A small contrastive image-text model, trained from scratch.
Training: soap at rate 0.003, 8100 steps.
Data: trained on photos of plants and fungi (iNaturalist), 90422 training examples, 22.9 epochs.
Rows from block 3 of the text encoder, named by matrix and row number. Rows with one number belong to one attention dimension. Each number is 200 + 30 x the weight over the matrix's rms, rounded and kept within 0 to 999. All counts start at 0.
# v: attention query, key and value (stacked) (text_encoder.blocks.3.attn.qkv.weight, 768x256, the v third), inputs 172-255
# proj: attention output (text_encoder.blocks.3.attn.proj.weight, 256x256, transposed), outputs 172-255
v.106,138,222,163,143,181,172,175,199,183,206,194,184,239,198,144,235,176,216,195,160,197,241,192,232,211,147,218,241,182,178,232,176,213,198,210,169,187,206,179,120,199,197,198,196,203,137,265,182,217,147,259,176,197,201,243,217,140,194,173,213,160,228,239,198,205,232,210,217,263,234,177,196,171,235,139,194,164,236,212,192,206,182,205,234
proj.106,189,177,219,238,191,217,189,218,206,170,197,261,177,199,191,193,187,158,243,263,199,170,176,150,215,265,170,173,217,190,127,208,183,203,194,224,213,170,169,236,194,209,201,190,251,257,172,194,222,198,182,232,217,223,153,183,226,213,176,177,224,160,204,232,208,139,218,173,161,198,153,171,238,220,186,191,269,145,183,228,210,208,149,184
v.107,221,227,240,256,128,158,229,159,183,210,152,182,188,196,218,159,201,172,242,242,225,165,213,222,225,189,208,187,198,216,236,210,290,182,169,220,184,201,231,233,175,210,199,172,252,161,228,216,171,212,118,193,154,237,238,178,265,256,218,238,226,186,142,153,168,189,178,153,216,183,236,262,154,215,185,230,206,224,169,190,190,216,187,200
proj.107,185,154,207,127,281,172,190,208,277,234,243,175,128,195,202,221,240,247,201,176,183,258,222,226,255,186,200,248,214,208,213,213,129,213,221,179,231,220,196,155,214,172,149,260,193,181,178,197,246,212,267,214,215,185,143,211,169,104,202,184,167,233,201,227,201,224,194,255,196,197,204,160,241,252,203,166,191,131,229,201,215,170,200,203
v.108,139,205,195,207,216,188,196,215,104,199,193,226,205,191,256,173,180,176,223,154,239,163,194,251,196,182,184,208,186,182,179,179,216,169,201,224,210,185,169,240,253,176,174,191,186,177,274,253,243,182,181,221,167,203,217,206,153,211,179,166,206,225,237,159,203,190,176,175,194,225,216,191,216,240,230,152,254,215,209,188,211,222,174,181
proj.108,250,185,224,225,233,225,234,218,271,211,227,156,228,181,120,186,199,219,126,264,181,214,210,164,137,233,198,206,228,221,219,159,180,206,202,255,192,199,260,143,156,269,207,189,210,182,134,140,183,246,211,165,239,189,177,188,217,246,194,223,235,178,262,284,213,217,231,259,161,191,221,208,203,101,214,204,176,182,200,216,219,201,279,206
v.109,278,179,219,231,176,172,214,212,139,152,196,185,95,98,191,222,178,173,137,199,161,182,219,229,212,213,180,146,241,194,187,210,202,182,162,185,176,160,196,162,190,193,211,187,191,155,172,220,211,233,186,231,205,270,213,182,238,219,195,246,198,179,188,134,156,203,228,102,168,168,194,168,213,166,169,239,244,151,190,161,266,204,115,177
proj.109,125,180,154,147,184,213,226,160,230,260,176,196,248,268,181,216,224,179,285,164,216,218,179,194,208,171,201,228,175,197,181,194,202,225,224,211,150,212,208,199,191,210,192,163,201,233,235,171,192,149,219,199,221,144,184,202,141,177,229,151,183,174,193,291,184,184,155,259,231,230,202,198,183,274,228,176,156,210,220,252,109,233,248,210
v.110,178,209,180,154,202,161,187,264,199,151,223,178,192,198,179,166,189,167,191,194,220,198,210,229,159,183,265,255,209,153,246,219,216,202,224,180,191,165,206,207,266,189,161,208,220,179,126,228,193,128,190,163,190,192,202,219,146,155,261,232,242,235,230,199,232,180,178,242,173,219,170,169,190,265,112,218,199,172,172,153,144,243,248,179
proj.110,241,183,257,282,210,215,227,158,158,232,190,227,187,253,187,263,183,178,222,185,178,129,174,197,240,181,158,158,204,192,160,191,199,206,196,203,200,187,172,227,134,250,210,166,198,208,213,194,257,213,191,244,229,201,215,189,215,278,134,191,176,167,179,195,188,209,235,166,177,225,122,201,199,192,223,210,215,180,219,265,177,178,155,233
v.111,211,224,201,192,177,225,214,191,194,175,205,225,189,152,196,241,184,211,183,165,234,183,155,208,219,259,187,189,193,244,226,204,211,216,203,213,174,204,208,194,185,218,191,187,212,157,175,163,201,178,187,229,250,197,204,180,235,233,162,186,215,183,186,216,199,164,225,148,177,218,215,171,189,180,190,212,197,236,186,230,196,165,188,210
proj.111,187,195,188,217,209,183,207,230,238,224,130,138,210,274,220,211,233,171,205,185,149,232,223,195,227,145,202,195,218,142,194,218,195,246,186,197,193,225,219,158,215,176,226,184,180,204,201,224,188,190,200,184,191,177,182,232,174,167,239,190,199,185,191,192,189,225,162,224,243,197,180,220,169,247,230,174,183,181,222,178,180,234,212,207
v.112,236,168,234,176,189,137,185,212,204,224,264,193,186,235,213,248,220,231,222,200,241,210,143,239,164,201,222,169,216,209,138,195,216,209,218,150,190,137,197,222,193,158,229,215,241,149,183,195,198,170,197,214,190,134,219,230,186,195,174,239,179,201,197,232,153,164,230,216,201,205,140,212,212,185,146,206,202,128,233,203,196,235,215,150
proj.112,187,200,167,167,152,235,200,182,182,195,128,214,215,190,236,189,211,166,168,219,157,189,217,164,231,169,164,204,209,180,266,209,188,212,184,211,179,259,201,210,185,221,194,170,162,281,194,206,222,200,208,232,264,252,220,143,193,174,175,198,226,174,203,194,231,251,170,189,194,195,234,204,194,240,206,176,192,247,183,223,180,174,221,239
v.113,201,189,239,198,196,232,170,145,190,147,211,206,184,211,191,270,190,182,228,133,269,190,210,191,177,237,218,163,229,194,206,195,220,181,212,189,217,242,203,255,155,220,188,169,194,208,196,211,206,180,182,235,176,191,195,238,125,222,176,191,220,182,116,213,240,162,248,218,211,191,180,253,226,184,239,147,234,202,156,182,200,145,179,177
proj.113,204,180,132,177,220,191,203,246,178,225,158,205,173,140,155,179,198,189,148,240,137,207,201,167,166,161,188,184,215,179,214,193,209,209,224,219,206,149,209,171,222,147,239,246,184,173,193,128,175,229,206,192,268,153,245,160,202,188,157,204,209,213,241,209,212,227,174,189,212,220,263,130,209,163,206,201,223,186,216,237,184,224,236,201
v.114,223,222,227,191,180,141,232,195,198,223,213,196,203,192,151,195,220,227,288,171,252,164,241,189,161,190,188,156,227,219,186,222,242,198,192,151,228,183,207,222,211,192,175,194,229,221,276,231,163,227,150,216,206,207,182,226,148,114,200,227,213,193,239,202,230,141,218,201,272,175,181,171,166,141,147,179,161,201,185,185,220,193,195,183
proj.114,213,226,160,169,200,236,178,231,239,200,221,194,183,173,237,241,172,193,84,243,146,244,175,212,216,224,217,205,167,193,195,200,180,195,192,221,215,209,221,204,201,187,229,197,197,164,123,134,235,205,235,205,202,203,216,193,224,229,199,204,210,186,128,142,191,297,171,191,172,262,189,209,243,201,270,188,247,208,193,247,174,211,205,199
v.115,179,163,214,243,242,214,161,215,215,241,219,191,236,206,165,227,190,210,189,147,206,200,255,200,179,246,208,215,188,175,180,236,221,188,207,209,173,182,184,199,183,205,216,211,185,191,168,167,180,168,227,231,237,139,236,220,263,182,174,162,201,250,185,221,204,174,161,187,195,248,200,206,189,195,231,220,196,166,179,209,218,209,195,189
proj.115,209,222,158,175,157,199,262,184,219,131,185,190,198,201,207,170,237,228,212,242,216,199,179,213,199,151,208,167,215,247,247,164,202,193,183,216,218,203,210,167,247,211,209,181,182,179,210,169,219,224,178,155,176,258,160,195,174,244,193,230,228,165,220,192,188,233,228,226,206,152,200,177,241,183,183,217,185,226,230,182,180,194,222,210
v.116,182,177,137,189,173,212,243,248,226,165,136,242,178,247,179,206,165,176,162,206,239,197,180,178,269,189,282,202,156,148,183,184,217,219,207,187,203,189,227,188,214,245,209,272,195,201,217,187,151,194,264,179,240,187,197,227,211,150,174,197,173,162,203,234,243,200,166,174,168,205,216,215,181,196,213,253,250,182,155,237,190,220,143,195
proj.116,246,156,234,198,193,224,204,166,125,204,254,118,182,228,185,207,247,224,272,205,138,193,187,202,127,188,163,167,215,244,220,261,172,197,179,231,164,187,176,211,235,147,184,158,210,210,165,136,233,194,168,248,200,186,186,182,247,264,222,266,232,216,210,167,155,201,200,261,207,212,110,179,215,163,202,139,124,210,326,183,205,182,236,168
v.117,240,176,111,212,218,224,205,187,210,194,201,163,178,150,180,246,203,211,183,160,157,258,164,256,143,189,166,166,170,185,220,164,141,145,187,173,185,169,199,192,164,140,187,179,170,214,180,248,221,185,236,198,225,223,184,218,194,206,184,219,131,238,181,237,209,201,145,175,225,187,272,211,154,157,182,175,199,215,218,204,173,171,223,245
proj.117,188,203,260,200,190,192,240,162,151,192,233,184,216,224,187,166,222,173,252,243,197,132,200,139,184,200,206,193,201,260,210,191,257,251,231,212,207,193,187,251,244,245,177,219,261,222,205,152,154,155,180,186,135,203,236,221,202,188,202,176,267,149,236,145,191,178,230,215,185,191,100,201,232,218,199,209,154,172,220,212,175,244,114,148
v.118,195,171,176,250,210,175,220,244,159,219,230,169,175,176,235,207,173,150,145,214,196,281,234,171,197,212,246,177,216,162,225,179,226,176,171,218,234,169,199,180,230,244,214,231,195,161,217,206,172,136,201,247,169,226,233,219,167,186,196,227,204,248,233,205,187,213,214,220,230,242,212,212,233,218,207,136,233,201,186,224,153,202,220,252
proj.118,196,221,245,168,202,184,168,159,167,184,224,232,253,205,215,161,192,295,261,192,231,159,182,219,196,195,150,235,223,215,186,202,190,212,208,178,177,210,216,223,167,203,196,162,196,265,238,174,229,248,165,167,225,222,141,169,211,243,184,156,216,97,181,225,174,199,214,184,190,213,191,240,196,190,226,270,185,245,274,201,222,200,181,158
v.119,202,175,204,233,221,209,212,202,206,217,175,193,227,153,146,215,262,233,154,175,201,203,202,172,202,214,162,184,240,227,212,205,146,231,187,199,186,166,220,138,164,164,190,237,151,207,210,167,251,169,215,230,272,246,204,221,199,232,194,173,182,151,191,247,234,215,240,204,207,211,200,181,181,191,230,151,171,203,154,201,175,241,238,212
proj.119,181,244,166,228,155,213,187,200,181,153,212,218,185,251,250,206,195,152,239,211,199,200,192,234,187,180,229,205,156,161,188,211,223,186,199,192,224,220,154,239,226,230,207,174,221,175,197,214,180,187,173,180,149,158,168,215,212,153,222,190,212,224,202,136,151,183,174,184,210,202,194,209,176,185,178,246,217,207,242,160,165,197,124,184
v.120,200,169,178,187,186,218,176,170,150,225,116,185,249,182,174,182,209,224,174,230,177,185,126,138,200,215,179,182,238,131,239,146,221,207,252,210,217,176,181,153,220,172,233,233,162,243,149,232,233,164,226,180,145,204,178,172,225,223,198,228,164,173,213,173,206,243,190,168,197,195,182,207,175,229,228,189,209,222,220,209,208,191,145,177
proj.120,183,205,194,222,182,191,198,215,194,177,192,262,162,225,234,237,154,183,196,152,240,231,268,291,206,169,186,226,168,202,181,212,147,224,179,218,169,270,177,209,133,199,198,151,203,153,248,212,198,204,161,215,267,192,285,226,152,197,230,165,191,202,194,250,198,132,192,193,180,200,189,185,186,229,145,186,188,216,234,154,248,195,245,215
v.121,192,214,214,194,188,233,222,161,127,186,216,222,262,163,216,128,179,228,188,253,190,139,203,194,192,206,186,178,212,272,167,237,234,232,167,254,199,286,103,314,214,194,214,178,228,236,210,186,260,161,177,215,226,228,146,234,220,235,235,234,223,220,204,179,138,177,213,242,237,154,218,209,184,192,202,194,175,253,171,218,230,202,185,160
proj.121,237,185,210,178,258,166,227,223,226,245,205,119,109,153,224,242,235,189,218,156,214,227,243,236,202,209,213,242,199,185,241,172,208,183,254,173,220,121,291,123,171,208,162,237,201,167,125,212,145,248,225,178,131,166,169,162,245,185,186,177,184,229,203,205,264,211,207,151,145,209,245,184,204,174,195,211,216,156,192,180,171,192,208,257
v.122,246,217,139,209,150,189,180,202,170,171,214,212,203,213,205,192,157,197,203,195,227,232,227,221,242,225,252,174,202,220,126,249,220,274,256,238,207,186,250,199,164,228,199,190,204,193,224,247,182,243,293,229,177,207,170,205,249,90,225,229,196,214,205,195,136,201,168,264,243,222,219,196,192,134,243,240,191,195,279,192,201,263,207,223
proj.122,183,182,279,219,235,280,214,220,211,202,200,226,178,128,197,199,251,217,195,244,206,208,167,181,164,224,129,201,239,159,219,208,174,122,163,156,187,202,202,216,271,193,196,287,162,230,254,179,202,210,96,175,247,197,243,196,184,263,168,173,223,208,211,177,224,228,203,151,185,172,229,202,211,209,187,158,156,237,140,205,206,154,181,213
v.123,170,265,183,211,163,213,189,188,166,203,219,192,213,117,215,243,167,154,192,184,226,186,171,265,230,249,164,208,146,228,184,223,149,224,206,231,205,223,207,248,169,189,262,213,151,199,194,132,207,152,155,160,141,234,211,173,256,173,165,169,214,227,220,170,145,193,168,175,190,196,195,186,155,219,233,213,173,261,259,193,171,166,212,206
proj.123,224,145,218,246,209,198,189,241,230,218,83,172,182,257,204,205,275,236,177,233,192,175,210,163,189,132,236,190,287,183,261,107,239,183,195,207,165,222,242,174,204,218,175,200,203,190,232,297,181,242,235,204,283,173,173,177,162,168,231,213,186,204,226,270,247,186,211,213,182,168,281,214,231,183,154,150,215,202,154,185,189,209,176,198
v.124,201,196,206,183,211,193,224,196,194,210,203,211,221,182,185,250,218,223,274,173,159,162,174,147,218,227,199,250,221,205,241,252,186,255,196,246,207,230,191,226,215,183,205,211,209,210,187,193,243,261,216,173,180,183,157,210,192,206,168,141,204,205,206,191,219,178,236,262,253,188,196,173,194,227,207,216,208,225,194,162,201,233,210,221
proj.124,180,218,202,247,173,170,169,234,220,183,204,182,172,219,191,162,197,204,111,233,242,203,234,224,199,211,209,183,158,172,146,135,224,174,217,190,200,191,200,166,168,234,177,208,203,157,169,172,174,185,184,222,183,241,205,217,251,189,253,208,224,246,191,170,187,217,171,205,192,202,226,208,200,178,222,200,199,160,205,194,229,155,183,194
v.125,192,170,195,168,184,200,193,173,117,240,229,156,216,209,231,157,118,166,236,226,203,201,186,179,207,208,191,199,202,176,161,165,191,210,196,209,197,207,162,292,189,194,185,238,222,205,185,176,233,182,181,178,187,226,221,256,204,260,219,210,253,261,183,138,173,175,196,148,200,202,174,153,195,274,172,167,154,222,148,265,150,212,239,170
proj.125,225,200,257,205,236,208,255,251,261,182,188,193,159,139,192,219,296,202,187,188,177,221,244,197,206,199,184,175,201,233,235,207,186,209,221,195,234,200,213,93,189,188,150,197,229,164,191,216,126,183,248,229,182,185,153,163,230,201,178,194,180,163,195,215,233,186,179,280,180,174,174,227,200,157,225,239,213,157,200,147,235,205,169,250
v.126,226,199,192,209,205,225,220,234,208,212,264,209,217,254,194,252,227,245,256,157,205,168,189,190,211,207,230,199,152,236,232,149,149,227,186,223,232,197,222,193,178,178,187,194,178,202,158,181,253,167,249,210,230,183,194,192,211,183,176,182,202,184,191,192,179,194,186,202,236,195,142,238,183,202,211,198,248,202,199,175,243,243,231,213
proj.126,232,194,220,226,187,168,203,188,187,183,174,177,153,166,198,148,178,190,101,259,194,196,216,212,205,227,203,229,215,186,211,187,235,174,211,220,169,212,198,222,233,221,211,204,221,156,232,196,148,231,158,173,196,240,220,188,192,209,183,194,216,220,237,196,252,234,221,201,213,203,224,167,224,219,195,182,129,197,204,220,168,172,264,187
v.127,203,213,247,200,176,220,204,181,190,174,155,187,220,198,167,171,225,200,225,239,190,180,245,175,216,204,234,148,238,129,216,242,229,165,209,261,160,224,207,229,170,215,200,201,195,176,180,159,202,188,265,190,221,158,222,185,166,177,242,212,195,158,218,193,209,212,157,168,196,211,218,212,241,257,202,206,195,232,172,189,152,270,214,216
proj.127,204,188,168,216,231,138,179,214,222,238,226,198,185,202,189,205,193,217,197,182,198,225,207,253,210,199,179,229,166,229,203,181,179,212,179,160,253,168,213,185,222,183,189,194,175,171,201,219,203,179,148,242,169,226,183,166,240,222,186,205,210,234,178,228,212,226,251,220,248,211,206,190,182,201,201,221,214,171,206,194,236,177,177,186
v.128,188,148,260,174,205,188,184,167,117,167,214,162,196,272,293,137,179,218,211,193,213,183,212,178,209,174,152,162,228,138,164,160,251,162,187,181,224,185,182,219,221,215,189,213,209,179,206,260,227,162,189,233,200,227,153,191,165,241,207,138,236,160,199,215,193,195,203,257,210,129,184,219,284,205,181,236,180,212,198,242,169,238,194,147
proj.128,196,210,176,176,234,210,235,194,200,209,209,209,185,129,138,202,207,205,189,212,191,197,190,229,143,213,212,222,141,255,255,212,182,177,180,286,159,192,179,175,167,188,191,211,191,193,145,116,187,198,245,171,156,204,209,162,247,206,148,288,171,180,252,203,197,193,198,189,158,242,190,215,141,144,218,208,188,213,244,164,243,205,234,258
v.129,201,182,222,135,235,230,174,206,184,227,120,215,165,204,168,228,248,193,208,196,199,240,210,216,193,239,237,210,182,138,198,224,180,174,184,226,158,223,182,190,173,211,183,170,157,190,253,167,242,180,162,202,214,142,236,214,193,235,164,192,180,195,188,227,232,216,207,187,244,227,202,219,204,191,190,127,196,155,218,194,191,176,198,231
proj.129,219,192,204,291,162,197,205,224,183,179,249,180,225,188,208,170,188,187,190,167,212,172,202,194,204,176,145,194,244,255,225,157,240,244,231,188,221,195,213,209,191,235,199,244,234,197,163,196,194,184,218,184,214,242,179,175,223,150,217,202,265,226,236,217,207,132,186,183,191,200,222,172,211,246,162,209,161,225,181,203,182,220,211,195
v.130,148,187,231,182,196,227,129,180,157,207,189,154,200,207,212,222,183,208,173,226,166,230,214,184,213,264,207,227,204,193,179,141,191,144,218,172,170,162,174,188,180,149,213,205,212,196,198,206,284,203,191,217,214,212,187,180,188,230,193,166,221,180,166,199,201,218,176,151,236,164,186,230,165,226,230,207,194,171,194,211,173,218,215,197
proj.130,209,167,150,243,238,211,265,231,216,163,223,214,208,151,181,175,217,176,211,180,253,201,167,215,178,183,215,191,157,230,219,200,235,205,195,258,181,248,183,223,209,262,167,220,174,203,212,206,132,187,224,175,170,191,218,225,199,169,171,236,190,218,261,200,206,150,212,220,144,213,228,200,208,133,174,215,171,224,184,170,204,212,198,200
v.131,228,191,262,200,229,220,183,172,215,170,201,185,217,138,191,159,208,186,245,203,188,212,215,208,215,221,277,240,210,225,181,131,168,170,219,193,196,178,229,120,218,204,206,196,171,171,217,206,136,191,168,159,211,188,193,134,195,203,241,175,194,196,185,180,231,195,200,181,185,194,182,219,183,199,129,186,224,223,175,203,161,228,184,181
proj.131,220,215,122,181,159,131,235,226,205,223,275,240,170,233,212,211,218,215,162,212,227,119,158,189,203,188,137,167,210,189,250,216,221,201,188,190,230,189,175,246,150,195,192,197,228,198,189,190,240,227,196,226,200,177,230,233,193,223,157,239,163,170,249,207,184,218,198,233,199,191,215,182,221,165,261,240,192,181,208,222,182,185,260,192
v.132,117,206,172,174,229,176,199,215,211,221,218,182,203,215,203,208,158,189,148,224,196,174,247,294,172,205,181,170,210,212,211,231,205,196,203,198,154,136,181,175,193,164,175,128,247,204,276,218,159,195,212,211,150,198,233,232,205,163,197,250,203,224,215,219,184,224,253,238,243,214,222,232,174,135,167,145,194,138,203,170,179,193,225,210
proj.132,258,202,235,227,209,229,186,216,202,220,207,233,177,134,207,179,225,259,267,162,220,193,188,108,212,196,193,231,233,198,192,142,179,205,219,137,252,226,168,241,217,230,228,270,203,212,166,239,238,226,199,213,234,247,186,200,173,221,197,140,214,181,217,163,216,185,186,147,197,175,218,179,233,268,221,198,183,243,152,236,199,188,137,214
v.133,228,252,191,217,142,169,152,162,191,205,215,247,240,232,185,189,278,216,261,209,216,208,155,178,220,197,214,191,181,199,201,191,171,229,216,218,199,248,196,226,234,274,141,188,241,184,168,236,197,215,170,185,215,214,192,182,242,258,176,183,228,185,226,193,175,127,209,227,208,207,189,193,161,180,200,224,266,296,209,231,179,198,206,215
proj.133,163,159,176,196,219,221,218,222,186,222,162,203,168,232,206,224,126,150,107,203,173,180,241,223,201,193,207,207,165,179,219,208,223,207,185,226,194,189,190,141,185,165,210,200,184,210,214,160,217,165,225,179,183,211,273,213,177,178,239,195,212,202,197,229,257,253,200,193,218,187,170,241,231,266,181,202,191,176,218,185,210,222,235,191
v.134,187,177,176,184,221,247,221,170,198,185,161,178,165,249,246,219,260,204,227,253,204,210,226,216,196,202,189,205,225,157,203,151,163,203,116,193,189,129,178,219,184,214,258,206,163,210,248,230,197,180,221,193,200,222,196,232,194,183,195,162,206,184,192,193,210,243,195,213,203,163,220,272,234,164,160,196,198,165,211,227,174,196,208,219
proj.134,214,202,276,204,201,185,201,246,186,190,209,192,225,172,183,199,158,201,167,167,162,220,200,187,198,223,177,192,219,238,171,244,219,213,257,156,231,246,264,178,182,141,159,245,205,199,174,188,184,231,207,202,196,195,177,149,197,174,196,187,191,189,190,224,180,147,189,201,158,227,180,158,168,247,245,186,211,201,196,169,244,204,198,168
v.135,171,204,190,217,221,191,184,195,199,208,191,221,221,171,208,169,202,188,242,210,197,197,215,228,172,226,185,187,156,225,247,235,218,210,196,174,231,280,181,214,207,197,197,164,181,226,209,172,212,184,164,197,194,225,188,205,225,180,184,188,195,206,240,205,215,243,208,209,195,209,148,212,189,201,182,213,186,220,218,198,213,203,257,192
proj.135,233,237,188,178,229,183,180,204,230,230,133,189,189,179,177,209,195,242,133,205,208,226,195,192,250,178,240,256,230,171,178,196,201,201,209,217,222,184,234,214,173,223,226,212,187,184,231,271,206,205,188,186,208,170,188,214,190,195,207,207,157,218,144,195,206,192,232,187,223,200,276,181,214,156,224,207,278,226,159,202,185,157,162,208
v.136,178,203,237,233,222,212,167,157,212,208,204,149,238,222,210,219,194,215,202,191,172,157,224,203,214,181,200,215,223,119,196,192,182,185,159,212,197,169,214,196,183,170,223,184,205,174,182,203,219,147,249,193,209,240,168,249,189,194,148,186,203,228,198,239,233,169,215,184,194,126,143,202,201,186,224,205,157,187,193,230,216,170,196,218
proj.136,181,187,149,153,164,218,196,231,196,153,176,208,243,197,178,162,204,201,211,214,202,287,205,177,169,200,216,180,171,263,193,212,178,206,238,218,174,230,194,170,229,208,212,223,180,215,181,179,172,237,185,173,186,194,193,186,184,172,231,216,186,188,169,190,198,201,151,234,180,248,234,213,207,221,204,167,244,196,236,171,200,207,181,193
v.137,194,183,212,234,213,161,189,167,192,189,193,157,187,178,205,160,147,180,204,192,164,202,213,195,236,245,128,166,236,183,181,225,172,180,191,254,194,130,185,208,185,213,141,237,205,193,226,239,196,157,186,213,201,191,198,196,238,229,184,174,191,266,216,199,231,229,188,241,248,218,195,196,238,208,247,216,195,235,234,191,206,168,285,207
proj.137,198,256,228,245,190,233,201,227,223,180,193,209,236,228,196,243,236,212,151,202,202,181,195,144,185,152,222,201,201,205,233,162,195,230,200,174,195,252,210,182,216,209,219,146,202,211,201,195,199,206,207,172,234,188,205,192,157,164,186,219,193,136,202,235,176,158,232,169,148,194,232,174,171,185,144,194,211,203,156,209,143,251,122,238
v.138,194,228,256,233,181,172,194,186,229,198,223,243,161,159,197,224,219,236,192,187,184,152,212,214,205,181,145,225,146,233,226,228,206,230,204,189,204,183,233,199,215,208,152,170,195,183,208,197,206,234,171,224,223,258,236,174,206,240,170,160,206,161,199,232,224,225,261,208,220,233,256,150,261,242,202,189,191,170,249,213,249,153,163,192
proj.138,199,174,161,181,167,190,187,222,170,230,195,215,206,203,209,190,175,131,229,207,207,225,195,198,210,241,221,222,231,161,177,187,233,188,232,177,196,236,172,213,176,202,226,215,237,208,209,250,215,187,213,179,193,133,156,233,179,147,210,194,212,249,184,207,187,147,175,189,237,183,194,199,151,210,203,200,179,204,142,214,161,251,202,208
v.139,202,248,274,261,182,182,205,231,204,178,218,216,205,211,200,183,160,254,201,270,180,166,216,239,120,201,185,250,162,212,190,143,160,210,225,183,145,177,163,173,225,239,205,238,261,250,214,233,152,171,185,140,222,218,164,211,207,218,206,243,204,239,254,167,187,248,202,179,159,245,244,216,211,197,190,204,204,192,149,238,195,208,162,186
proj.139,205,169,141,200,258,216,223,196,210,213,181,180,187,212,208,205,197,133,134,127,241,224,177,208,266,193,257,181,227,236,199,211,216,217,172,222,244,206,217,228,179,153,205,164,160,180,172,203,248,213,206,265,159,180,210,176,221,196,213,171,163,200,150,171,218,164,195,178,239,182,158,192,148,240,196,225,207,192,231,169,243,217,230,214
v.140,203,172,275,221,254,196,200,172,135,199,241,191,179,214,190,152,234,208,278,285,198,211,228,244,230,180,228,188,199,149,244,162,192,232,235,213,193,193,203,160,223,210,196,239,134,217,228,201,190,205,224,209,211,255,241,216,164,222,165,184,219,133,175,203,213,202,224,241,185,179,253,219,244,207,220,149,212,194,200,209,246,248,181,249
proj.140,244,197,158,216,161,179,219,236,276,209,201,195,230,236,220,225,195,217,109,151,184,211,191,219,190,238,192,230,199,264,171,187,186,149,226,207,231,247,235,192,133,178,204,222,250,178,170,180,204,227,171,199,212,155,158,195,227,205,205,231,185,259,249,190,203,229,179,219,185,192,222,190,143,154,235,233,174,190,211,153,234,150,243,161
v.141,237,172,251,204,198,201,211,171,194,216,127,191,264,228,211,174,245,256,234,197,173,185,245,217,248,205,207,222,176,169,159,206,236,188,200,179,198,232,163,270,219,172,162,225,187,191,218,244,253,220,249,194,183,184,143,162,241,217,188,132,210,251,218,178,260,221,232,203,232,177,234,234,238,210,162,228,233,235,216,194,275,250,191,234
proj.141,197,221,180,160,247,170,222,212,180,160,273,221,134,116,148,212,171,180,183,218,223,236,193,202,140,250,210,194,196,259,170,233,226,209,195,234,149,183,257,150,172,210,198,191,189,192,178,131,168,184,204,224,185,208,264,233,201,191,200,254,193,207,204,222,182,171,202,186,178,239,184,187,204,136,282,227,188,170,177,206,195,179,213,167
v.142,175,195,207,183,177,182,204,232,152,217,210,203,171,178,199,226,161,193,143,218,148,192,223,132,198,191,166,208,146,167,168,210,152,173,177,185,213,132,153,189,204,201,170,210,199,241,204,232,257,191,182,202,225,198,219,135,194,184,180,239,163,214,177,174,188,263,210,244,215,185,181,124,211,181,203,174,190,175,166,198,177,228,197,163
proj.142,213,245,227,266,232,205,191,198,217,167,250,189,269,220,201,196,206,186,253,132,246,192,194,218,195,237,174,176,240,178,179,211,252,168,205,198,183,221,186,255,190,216,145,195,191,167,201,194,166,232,201,166,143,204,210,249,186,224,214,157,206,190,233,240,211,140,203,159,151,199,188,238,170,202,208,240,184,195,203,177,196,162,171,216
v.143,179,175,186,191,202,205,167,168,213,225,172,159,232,164,172,244,134,203,190,159,223,214,201,174,237,189,150,190,200,190,179,241,223,182,227,187,233,174,170,189,188,214,183,234,147,234,211,179,155,174,226,198,185,184,167,179,150,182,187,192,185,208,169,179,177,220,248,148,185,234,194,175,201,227,166,139,184,196,164,215,193,225,224,203
proj.143,229,213,209,221,156,249,215,248,193,141,222,270,185,206,225,180,230,153,208,238,174,226,213,248,162,185,221,175,223,193,232,198,176,169,181,211,203,215,208,209,192,192,193,177,184,159,219,220,232,205,157,199,223,156,247,198,231,243,187,188,191,183,217,240,186,170,193,232,189,197,227,222,174,189,199,252,218,218,219,186,183,179,205,227
v.144,175,185,178,168,203,197,178,156,144,180,214,166,198,210,184,230,183,175,207,215,196,185,223,224,208,216,153,177,189,138,234,182,192,234,208,220,243,186,153,196,168,176,214,169,226,202,225,170,210,228,217,171,184,223,181,232,191,205,229,178,198,184,180,180,201,211,192,262,157,165,209,226,209,152,171,207,208,202,227,170,227,205,200,208
proj.144,205,210,239,222,220,229,213,247,211,217,175,188,197,211,213,201,205,179,200,188,183,237,210,128,175,200,224,189,203,244,148,200,190,202,206,162,163,214,259,188,238,191,188,210,180,207,196,211,135,196,214,242,210,206,221,175,180,201,187,236,217,187,221,225,205,166,183,176,207,235,178,218,222,261,178,194,218,203,180,210,213,213,197,187
v.145,207,234,209,221,241,194,206,210,206,154,132,247,220,202,208,152,235,212,266,211,252,172,194,189,181,173,193,252,173,232,238,189,213,187,166,218,249,213,193,202,257,195,211,183,194,234,178,202,242,198,151,199,151,158,169,169,188,189,193,239,152,216,215,184,171,182,196,177,184,184,159,203,255,243,186,196,185,211,235,192,209,209,143,206
proj.145,176,187,193,188,195,193,212,180,168,236,209,233,157,177,212,264,124,170,102,176,199,199,216,254,242,218,160,222,217,168,181,198,202,276,244,179,181,198,232,206,131,202,200,196,197,154,176,232,199,202,241,176,284,222,256,184,213,215,191,146,227,202,186,216,241,201,218,190,259,200,219,202,129,216,205,202,222,204,201,224,213,200,273,220
v.146,170,212,161,205,202,173,215,197,225,220,175,217,209,215,215,208,203,192,204,187,231,227,237,230,182,217,196,230,177,165,245,266,234,218,192,173,199,172,209,170,182,193,231,209,193,209,197,213,192,232,228,217,209,179,238,216,194,183,184,191,180,179,197,196,183,192,249,269,204,215,223,201,204,232,203,210,157,234,201,187,171,176,207,195
proj.146,187,177,207,226,221,236,211,186,172,206,217,196,186,211,201,187,218,230,168,185,184,200,169,210,210,180,205,191,226,232,203,189,171,234,206,220,210,222,188,203,257,219,195,206,206,187,182,195,214,206,198,175,179,262,168,210,214,185,228,232,237,203,229,201,237,179,174,186,197,181,174,184,190,181,187,153,191,209,240,215,279,248,228,176